config = dict(
    train_examples=101725,
    encoder_norm_position='pre',
    encoder_patch_size=[8, 8],
    loss='l1',
    decoder_blocks_per_level=1,
    decoder_upsampling='nearest_conv',
    residual_init='none',
    adamw_lr_other_params=0.0027,
    grad_clip=0.5,
    batch_size=128,
)
Rows from block 8 of the encoder of a small image denoising autoencoder, named by matrix and row number. Rows with one number within an expert belong to one neuron, the router's apart. Each number is 128 + 32 x the weight over its row's rms, rounded and kept within 0 to 255. All counts start at 0. Numbers have three digits each.
After each expert's rows are labels from the 100 images, of 14976, where the router gives the expert most weight on average: "strongest on" is what is common among them. Only what is clearly more common there than usual is listed. The data: aerial photos of the United States (SatlasPretrain).
# router: router (encoder.blocks.8.mlp.router.weight, 32x192, trained with AdamW), inputs 0-191
# up: expert up (encoder.blocks.8.mlp.up, 32x96x192), inputs 0-191
# down: expert down (encoder.blocks.8.mlp.down, 32x192x96, transposed), outputs 0-191

# expert 30
router.30:113166198150114096116113166126175151115116120126088096066128067086167084137179127104107136112045119158118090148118139180190140118157116086150112115092131121121079119148166165163129164109135144105165120066130125172178110147160190129132140083150159144120097097158116156144136093129084102129153174161167128135180180077194162119053156113154108091169095139154103159103151182110107176139090098105166128072102142132111074181097072106075117132127146161182068122113166124095094085129161051176103118064149119126151140119099095188120184112122149155124111124129160115143090135117122112128
up.0:103101109103117094101149171102128138142117167197123127117183087104081060104148142165193103158067191063071137127158142124084140148165198087129150149095114102107106171145135165154135104132095132093175073112114082146072136075182120110098175129143123115129165139113122129113101133119124151116177133043145068132141161095089102106139102117142143153134090164106073124170166157108136140149144089135114140176182146133090180135137128127124139150105135188085116052142139111128125128100120052143129139086131190105120121096115143072149102195148097142062105140106091143076107114147065155080
down.0:159102146110117128147129195104134146127099144081112133132187140162109149090162085088118101142086139077140085175131066115084073207145112119090147116081091095120130108127096132106186037131074142089129088118088162120103121057087097130168139122102086105140074165147095160138156128082146106153161162151103105122139126103167105095102145150133123180080159138074126161164182084114145111162096153135125128138160141112140134098114120106179133151110175102039165150115143159175121116077106146074114147098115090152192127113206104149148142085153123149115107185150106189086159130138183162103
strongest on: crop field

# expert 24
router.24:089151141140159098153126118113151107098120102115162142136078145120100152091086112090127080168121087070145137121127091061156089118115181133168151131073184150093128147151099142119133131099112112125141158167155089105168136124169113101182100113170092129119092080066127136128041062081166080075149201132144156118128193169112122135162173113155085157147118153155107111093117094119115129116082104128182150126061111175110085152192095108065120093132113168194127118115111192175094134102143129100132144109153140079165163192164095125096139144136115186175099092100167107150115141149098168084
up.0:142101124105137144104106129154143050147146130152097106124083094137108129117150133179115110094050175146129115140117103127124087112136211128119094214153172144081113126121117106146131089131130154161134132081203074097116117111109132108149177124110111117117135130074043095121103146142097079082078171090103146169119228078080145125111152112116165155162149180108053138127186116160096132094122166157156100098131134130141102152094119103145098100084101156176099127086128136138078124121179119103137105137115104144070069136160118197132136135068146059078138102125137148139201104144154163117
down.0:096081134157072123093125135111076132120125128165150221158110166121169108184115147139167059128134065159105112068139130104098167119147148124074132135142133111093146109126122147171129108148147143126069090099095171104121125090200104068088155137163141133161080127084186122134103182129189108175131162119156103128064195080145150174123084174148173147121142135122101174097145156144093089171123051141107168133149154149147126127067136143173124169093130105057147118114108097158109132133126155139164116115146154120152063065150153082122108082146111171115102144117128173159131053169139151154
strongest on: crop field

# expert 7
router.7:078171128172106107138178114078146075071166161156128142160123127151133162119147153123083088088118108115167195093196063075058135126156074142204095139125130156131065140137149170108203132062152163165119133179153116170137151155179105161165138157139093108122116126146101155131108077140169111166181193125111128165116106161129166101127124172137142157129177146182159158143115124167098110087184094084142173130129121116166107117117126110100140085113092104167167131141141148111125113142152076118114094136149140150136139140141163143154109110162188156098162176075105114165190105082059169118
up.0:141113134167154163131145133138141135124138138143114101125134199118104146115136143176067167101137195112162127142152117142167108119099126145044186073086103055078103088078125140168114129135155158136123081106080090091087085118092108137176143117137094161133121124149113094119116124134099139166122102116198081154126027110115112161107117093154070140127114132124124143103133122118119201096139146141123167148124131132135091117175127132132158159217146093115145096126145138169183118150143176159097126136164128076125160182129229229082134118134169086151188176133144122160153138147163160171
down.0:123110110120098101160087112154084147107094113108154091177103094073183119108080171109029153103179165139125122106146163144179153098095059169109143161120122117119155135096077123132181159082115099170113092178130157168081104174199146121122126167124156099116120118128140139163101117115176129090145103121111141126088091159151106147159131096136076089184123077103105169119111149144139159146133175135125109118092121085114044131156088093094137163127167112054156140103179081157164093198159149171164101143165143082099081173132117184118115157081108140156122128092173080122154157100147154172
strongest on: building

# expert 10
router.10:146144163154172139164165059168146120117144131138153130087064086114153077122125127125186166141086152094115150162162159104143099134136093156129103088133058192174091116122112140100121187124127163127166111139085142094099084102092138145059092172189133130085133068147162146140135127120089154103189140115108175133166104172106100129134079132109173116137132087175136149136073096150095159190104168113141168089094182163151130152092117182149074142148116089182100139181166117145138052108136046116136106137156179147103170099150165160150149150085110144086124138085133102200114135149127160132
up.0:091127106159101177140075172139172132108168124115125110146084173125100130066180138154119100120190149128105104147104161166169074173104159147185088105126128104166152147160159138150067127038126117067145159130144057111173123142148136118129158155074142096162095072147193130148124145153245169100150089103119148132169183133140082120112119112137158143184102105188127103134104107166098166155085100112087112095073104139153097100113143130155122056069080122117087107138102116138172156096119103141067085137147116089099141133098094087124068140108129110169121129138158089107117113114112108126
down.0:097052126120085175144146147145164137077136139150084118093148102133108118153125118143139125135184110115145182186107085126126167094163118103130121163056085097100150128135105128112137120133115137184140153112111100172134123176181162138134140123141123109115135182255093136080078157115128158072132086126151125111127138140148153072118121104138116107113131141137154138127144169118168123099076152177073137122116118087140133208169144102176102134123114064202086099150072135165126126105148141153146088133045129106179157150140172182149140018156156186158123113127104152143143099068148133110
strongest on: crop field

# expert 3
router.3:109098162123124134153087136158105161092192133177150092134106129173133130128141094118094120092082103124176165120067083088111168154103123109125108068150190104168108115139158136164193065056124144177082146175074074170132148179126060077119162181143127044140093166142166159091128101092118160120155139165114125096126156122164139148150161143128140128103127074148100136138150099125092116118099118088143093073077066144153130119104169184119091114109076135121161120171168156094185132133158138158114124088096083162177155125176189133131162102170160185136126131131145146106179145127131140073
up.0:097134112152143138153140169092075096166129187128126144156099123142135089089108165118100133094076130112140098193156154127131117122148096074139113138115129141171116100166102156134144122091130078063053178115098188105152167089119099153144173137076121113123123179140120157090185082114111129140129105111053086143117118102099162109159111169144090138106083122141109150105115119082103125110121051141095153191137133121081165179165181119125117140113121074035059117131151156097144132168081148132119154059125180155125059137114146112164118199128090219105150107160101165139121122079153116142
down.0:123159124138112158082094066181130097114155141135148087130133132149127236134104120087125154146133117100171100145138145149103140112129113162117111112095121124079136132117125137059101091125031057136079067115156144123092095209095172181156100112138106108149064093147108181145160086141144136153135156163158137121116105166142144193145161079130066180107094068123156105118100147173143105110077170144141134137141137149103166137138125168082143110122167126053069168124097155091144085150111160160087098112099114084129097106129157143131204117124083167100114078112138094096149069112165140153
strongest on: building

# expert 17
router.17:115135174121140116172121099095098121130081177112164091080157140181075142111110059181069177092150134114153156170146081083054076110093093092148118153162146121129129178092131065144191157108072101158097099148153108130143162094137098126087132170145102127137139146124132163101135135124183167113104142119121172115119173129079097137089109128129122152157168159140148132135137172094196148112083152082061071100147148109102126148113103077178169091132150150140135072145160112147158145145178164154170151104102150088101100186097150163183086075139125129081079141160156072169159098114138167164
up.0:137093127097136128149061074196205174126141092119073109111142122100102153130148114125167127135161056095097194109129118197110106115196139120135113133162073094135130145119135077177132115180085169167137101117101126101113104111076151151124123133122144180168132091104161075136076162103160110115115109119193156075155098178117145168119112113083187089241129143122148111133154122144110090077157182160150088098120144141108113115118107133151114077104127070105135068127103067148144137139126149066083148151139152118107109088116064166108122166134123055140116111129117141140083127110184115146
down.0:089042201143101166159116109138163099166130135113167155137116172190124124077088170177140093098170126137105117147124140075124134096163137168160116126159118143153154077143178111114132157102086129167081161185167157113118132131082125122111093132113102079118122076173158129125130107143181151056101098165092127106113219208160176101128154095149120091122149142154131137110097125139111109126071176112090079100130133075154120076131176134135139127158104204125073152104105093109134113137123142118118100100119091162164103094099145090119102176174168063078121114145176073133186136149082132101
strongest on: crop field

# expert 20
router.20:097082152140166156124094101142126118125104141119103147111127082126143146086077080095130158112135107074083116145154081074134174107149114166129112114109151156143106116153184068106195146102150148112175163194112154170148141138172129105136106162210176085096118125142177146127107101094126139153169182143168098226107187177169132089127146197083139136099097099154160147110188082111124132094138100135087108116124097155163158170180129090066175109150130163173107096092162120123166151156125160108137111160094113147135128156079190175143139094154082145149100112198183137122165145138111147085
up.0:124068141153154166068166147156123148121099135150117129085179079044114133089088111128078120072109185162047113179153183163128094125167115133121105119127132114130131157185086114047173182120123142108165168132120111151140142116140136148172164134132194219124112119131183120108173124189185149086097152080175098154102146167124155149149155131126113173144097089135118074168104126188112112118166121123098121115106143106130065136184147107115157108157157161112127149088096136152182147112171164151161124181087161144133122169142142131163091137175077127121164135159158113102197151096120118117
down.0:065153081169130120163126155132104096150144135146126171181101154163144086066177176107155122163075164140193117171111115108153140160144118094115155200137139132174126095091079117156101143114166135112130130151104173183129124120145103162174129128144106095135089190150105187134139106125114117173092124077073062115125134064119076092111128107118165166114103120103133102140153126162101145172160150100113148137119108117141158088138182099082139192135164081062143145078028082070162117143121096117052143102158134151103152102114136120103140091113047110159155126193138177144145090113123132142
strongest on: crop field

# expert 11
router.11:108098070087139086147136114123145072162107132177085115151115127081105173124196185152140142149227146172021154128184125133179115120139153137056170145105139119135161160126103167148140129138085117121155139080076076139084105107136139097109103148084116123147120132096093155085135162111148152114089125077126112072141096083142107130166068139132114135102122163065087088171199179166141156134122149179130074145140143148084121149162214117100126136172115111052138100112114081153162142121113115100184140109127131115084104128080124094105077155115108107145197122130144128145106139139125119127
up.0:165154151128139111148141157088080157176110166105181141094163160145105097131116103124143116096179085162173122122133205111160155118088133122144106117150072172170174119153097180175094143129176170140134143170100115060133167154165131164152059116139126106137172153134137093164125169155126107164183023102109113160144141117131138192057108145123135115102112146182130156104072128152126125145124097070159143184167143122083141118086134165134148154120072165103136098142102108177110154135141150176059149133134075122131160198133068171173129120122148151142080068144123126097147173123190126163
down.0:123192147180145139086092112144133118176106088064156145137105145078125113088197156137135148163124143144106116164141143105123098114143148159044146139103102141177135073074120111185105133150122075090136099114090131087100129082093144124122151070164095141128092088100072151198130126155120150128165150095126089072168064067146126138173166113145095191068159143119157107152132158122100123153151147103142170135129163119118170159095147129119147133119192094047108172147139183102157117122098085081084178131152111093095078158183091111153166179100106160072141100157112135115131128174102087129
strongest on: building

# expert 2
router.2:117124173125104182144100178177131093137092189135133121070105179164172090139103069107120084179129100102136152113113119094105083083064164101161175108089137174165129148123165158154180146142153142173190138151166090101166125118079130139086135146119151116187145148129131091110102126140083134168160173145103089174186108115139158123152154132061100153112100166132143109169155145157144110087119187186147131135142154165181182130172124081112105099098172119178089102149188156191130082166168089199123086116093157139116130149123167086110140079117106172130158169085158143125108143126138078125
up.0:110181166112119135141114127121046055142136068112128088090127165132185154153125154136098136135174114148127109101128146139106107157130117102182123161085171132106156063118149096120086163102137138150140094077164128119091098160078094091079130141111121128070107176102125066146099110130045151137113117126110128123112139142143133121189101133151157120146108118158137088104114119111188179124125098220134181074118065065114125073139120170109143150126123134072078094065165136131177125113138141134124110107123148197109047151109107065110081176063179113116086163102153156097170123149135103124
down.0:098174172132109199133130144144130049166158100217131141124155132132125070084119147136123129068130117150117136163104158066102110149073140102094109121120162130095047061165122170137148114100097122089101113095139137122081160118130177144156178132072128167139115152114169152082089135144169196132070158142166150139097128031124161132158098145142114216138097140129157097099161115145104122167181091092136166155159151112097138119108176154138123109141134106132073183122092166165182183137129131108074104135133104147145137093132138122125090123122080131085137113160108173077152138059159135098
strongest on: crop field

# expert 19
router.19:163110110117093116148129110165105126141102156138109126105134147058055118160105136123109068172166119090070057130134077153145164099130147122102144154171085068142106153130106084084064151171157112169150077120113121099104146144075115150134178108163111137111144150142093178152126130089080143121102132118148130172138164078088093135056126147168134142158143143122068173116128099163084083120165094156095188150143148137129136098068151186120070127077113135166090084190142149194140165128089097105056165125156137176109127104148157127142138137094115128061060165162134108136129124195170153127
up.0:188148175167112133185158156175095120084133125106102125115063163139152141165093157087123146116106090175060144090101171139108165127123129133124134143123128139105108149132118100147057143130136139159131064103191124151155134203128145103102148080055174177114144113073090146083132156160110121161094081123119155075143062115092118101117143133092105128143130098128158071129084155091117136148118141196083141141141182091092061109157186142146074145150117147108099209101165080185051147101157120180076094146157171124176134112131147095137107160123121126098148104143092138083096117113164123140
down.0:068122101159116160133131153158128135144093143161103099133088111182185121161097171125057121155119205149099123168159144155090144136074142130142136202128140106124151104150112150125094094202055106107110186175130151138069146122126161074101120143114145106154083115088100104157146038144101148121130175133137112105051133133137153153054086105087107140102081157186109118149119098145163124127053168100130162097146110164085114126170126155111129134158131097101158125071142132082119178149075093158172143123155084140112097069124165116138110157125117167178089133136135128134114132119144147233
strongest on: crop field

# expert 22
router.22:163171155079140156097097099198168104182105170162077193111095062095076152142133132137100099146095086115138112121140106152136132147118128156091150111126097092179141087124144130129114135104180140185187123177170135137179096153090159134098096119159172120155100197190085141087146103136136113190104130162178162090137090103139145128142190142171138138169157092154135089098134090143169098118169166176154107161140135174121159086114105084137109080175169171127179100085108143126153148148127085199165114124154118137141154119150155165139188120135149219140093177122151106085133106090100141102
up.0:121143117103131113133111106111070143148143142096163079120134167106117137132149134153131086090118158157078115125166162161086120207070111182148095181101131166092172123066108100062092184070173131162136077135110139071150103101133132164164141128172083170084122095079141110111092109109154065126165121117048120158117141146081105151125143114106118113148172136130106175090085142134165130181086115170134178111135145055163120160146115094093097199138106178053173152108148108092092113061112132120128146158162142149091125124132108084107089146116093139117101127048124111130114151144128180070
down.0:069156165111141143112134144108121183101143145092214151112156122175149156154115177140163102092121123176101105102109133144169116165143118185120109105119151162123139035109124135122066169101116113130110139145156183121170128100092154128075145079124102136116095070097166101137161133143180085080161097074149108140136147082110179164127160141152147085144120096150055208164139131108069106128129141126202140158168136114121096140168194112168140150160126165065131088162164134106150124178128111114112167172108147192112070121124126090117122170060129140145096134160142111096186107176136073160
strongest on: crop field

# expert 28
router.28:154188174108131140134167103154140086125123047134167143148098138047100170161143087090077081146106121112151086128187123160156081090084173110170105112087169127150115130094153181124212179137140104183164164148150099131128133101159129162175065136116114166141107153134175177120172086093123140079137111186114093184126156130156079155122148161094097140134126120137115173115130105153105109146159177141091123118052071146105130143119149102076123159100093161160185141119144096143109085180171083158136079149104104123179104141078153114155172113118120060122101146112083139150151126150096166124
up.0:116127115104053162090160149126134083127129127149108196114110125126083171095149124147136205159158109161118105126116119105168140144148093125207098101121117093138096148138072109104138140130117113104161162121136126099044144153093090152104155088105091107112145147096089063213115120158082118106150136155126137153100115199101160134143144149080124108124134117113110150116135109164166108112088131129109175118153084111180128070103035086143120054062148093179123145106140148189113133135078144130158167154121137201140106107175121194135171120152175153097102137158101173112167096186173150175
down.0:141072107134115139127116141139198073103151130145098153121144148093123140122188108122076073088112155122170091163122099136103137109142121111132087148210128067162147137163069107152199087128142099088156069137178149152138129100064091118107168144168104126101130127126136076114092106128096123075130076112129124170103136152145105098144164105185194131102149126107113163165097161178182182072098063139154152108139126165136121164084096141122132111103127154088131122122146148142069126093066156124151120109099127148141049136143139052121114206110215086124091128142159154154097151154083128171
strongest on: crop field

# expert 15
router.15:135159084103077162198113132139117128077089153171117165149085132190146112146133098135154142103147130071148150084139084066147155117136058079122109099108162149142107174101127170098189130057080105149110170176176145119136104181173082106131089111162157057126132154143094128119134146110122147127127205103148106117089113167129128171130112137121125105077113093119161167137114114123046111078132111044167112141105125120171169142117147102160092097095084158139144147115177182110097105180142086080111176147117165172140150155161178122166132127152121117109084151081126087116113139133148144038
up.0:085096143107121149049081122173112100104179133110147090131150122134111071084062124076115180120084189114073038131107170191110139124132103149177136158154115117166111077127092121140156143151119124122162148151155065178138122156120150170166137102145153133168134093123133151168083077201144124140115091065122155121167134145127067120128142135127123083149159111118093120101165132166144103059118115198128142153169093124129094171126091153132121147121176155074151166137098200126155111155152068145137154140121127177135188188198086086138108107149115144114116155093160122112136081178096105136
down.0:125134121118114125157141128144113087185094140099130176135089107075118088124153155148123090125122140135098116145130076119169147169102145079172137158152181126152086126106046139081117128102153051093088113152182123122113148087115067092103166134113103093121140131063133161102090101094143131132129158127093111158078117081103155114125090145179143169101095076134121122160132042109132173107097082101122137115112124153212131148141139104154108165178108105090118152095115136089140071128186123082070119135114151145160051161094113118153085093144058131071063129142145062082208143107121119167
strongest on: crop field

# expert 13
router.13:105095108107093107131139149160121110094175173114133106139131166132154136111122112108142099116082088105199127154097071070122074095135129137148128104163150114153063161132118145140179093057130155098089160116086189105117140155157121156083086176184089045165111163168210159109166108068159172116128125134178161120144118168099104108144097153089131129144150125141121112105149109092135133142093141123142135116084114090202181122158194091144095142103086172158130128087134199156152142141113161105092127151178128190191101188138154124159156088133136132150081091087109090144124139158081191131
up.0:114181175179100136126096168137140144147162129177161110141158118118098170141181069153160120096151105113208112076127082086130123129080125156141105129123102126174131202148139175129130169136185083143199138092123070072100110152114105198177174104197143156104168074135126114122174154141088104115096117130139112083098179094143155106087051132107115141180168152134096100133196123131118087103172143137151123152114160154133118111093141074119110168098075119123111111130143073122109102145124204087205151144064101161110089137110130131140127125109147188080143135171136141166144146155157127123
down.0:160126120135109133122091049107079175130112193159156142161126132139129131166095119184167170069156095085125146066065192136136160156132132183143143126075117099155127119092110108109134134131151150091101139111160203102119043145119164186104153163079151109113135111101097126094142155084138123113162134142108149071113167101145151171181112170107143075092174156164155203152170067026125137119148119141149069115111155132090210122168142112127170144095159130127126151142159063111139157148135145100109106142137100137101112134122081106137084144127158141214116122112154146106095155091108126117
strongest on: crop field

# expert 27
router.27:102146108096153115126117117109150158141163124139110153120136156156111168182177101154116104143134099136127091128082201135128090170151094154201098164156122181150206083151106089105085136110098167124134147027147195125166146159122146124146115083114160203081132110106160082158144131121121052159136074172065136099114167189108146145168089151112149123230146138134121119133145083099166116101101161150110130054130144108133141081155099089195182163101170134089140145107155085060111135128108183062146111144118112124117142093140099134128160136088078110105113138152127117126132119099155124133
up.0:096131095099139125156152148085195151078142101144149177156072154113151064143148095075128118161155115180111095088124147105136155188102164067167106189124066106160109086199134138162152176139069197100126064119115138102114170138098112097071081071111088100157153153137089171149129143183072145140185079162106180132105181143155121148153138116111117117148164180122121159124133174111154128164136179139151135160087191182111137127155157115175146108099150142128121191154126158119123142092120059160096136149121108159128120119123120136127104177067121168153136099147095166151155131132156078173
down.0:137157148217134187098111124103139118166110145136120125138139140131128185132076179077167136091119123130123109150129109125131072056161138125129097106127143123081104090112125108141146074124137196133121126090130105168210138132143126146174110123117179137110157153109125102171093098194115219148089159144120118166133112139175152116126134172125131124124097122131100081150105123143079082134118100038122119153113095094140138154084079132155085094137116121185160126091107093121160154145113110077147120124123191067130132144072118234201181160148226123119135151162143146145142068133159114128
strongest on: crop field

# expert 21
router.21:142133066168152101080153104128168122084136151200107127046093142125175162142109113126115150072079147117197157110151125115114113107116130074148098139160128157167095131060149091172155076103172094147112077159133108126135064142112137082145150082141164126123127122102155168097094155185090115149109163129094118122141165144162154128172188124116119155134136113159116065145119090182149101148210163147150141109121145069135105103156184117116094122106167153184060117131145196149147089167168091102091157057187131171124116155161152099120110093148122089077124101119136141158117059123124103088
up.0:172146169113133136079094109129130162152107086114137194143092164160109118151100186105096189142146063160081118084087106132154138080151108093106106114188119122144109077091135117119109150103107136119130044117081152085145127116119127156116125077173147110149100121093164121188112114123105074101146043133120113159182160119114145182152091139113131105181104106131075190135081112157093091154177098144187113138081160152129099148115122139149128063105029121127072148136140116070099095149118145124114143178183121162042141180113112101128118153087133126150137158098124132130120109121136121216
down.0:090173079126129093087106173128096149103139104089173164169162153108125104184037143144120145160143175122160177150154097157090173055140147145152138114117138119125114139097073153122081142126111137155178121131082128118193147106177165107143094175112157076133066099132107100132146130153176130127171067127153165155133094148101147137184141193129111080163123090136141134160123138170156105102111124101133092115091091118114081154114128099150048083171115141234117124142144096122122127133144150160124083089170161089147146171053136088099139137188165122171154171127122067084134116167151108144
strongest on: crop field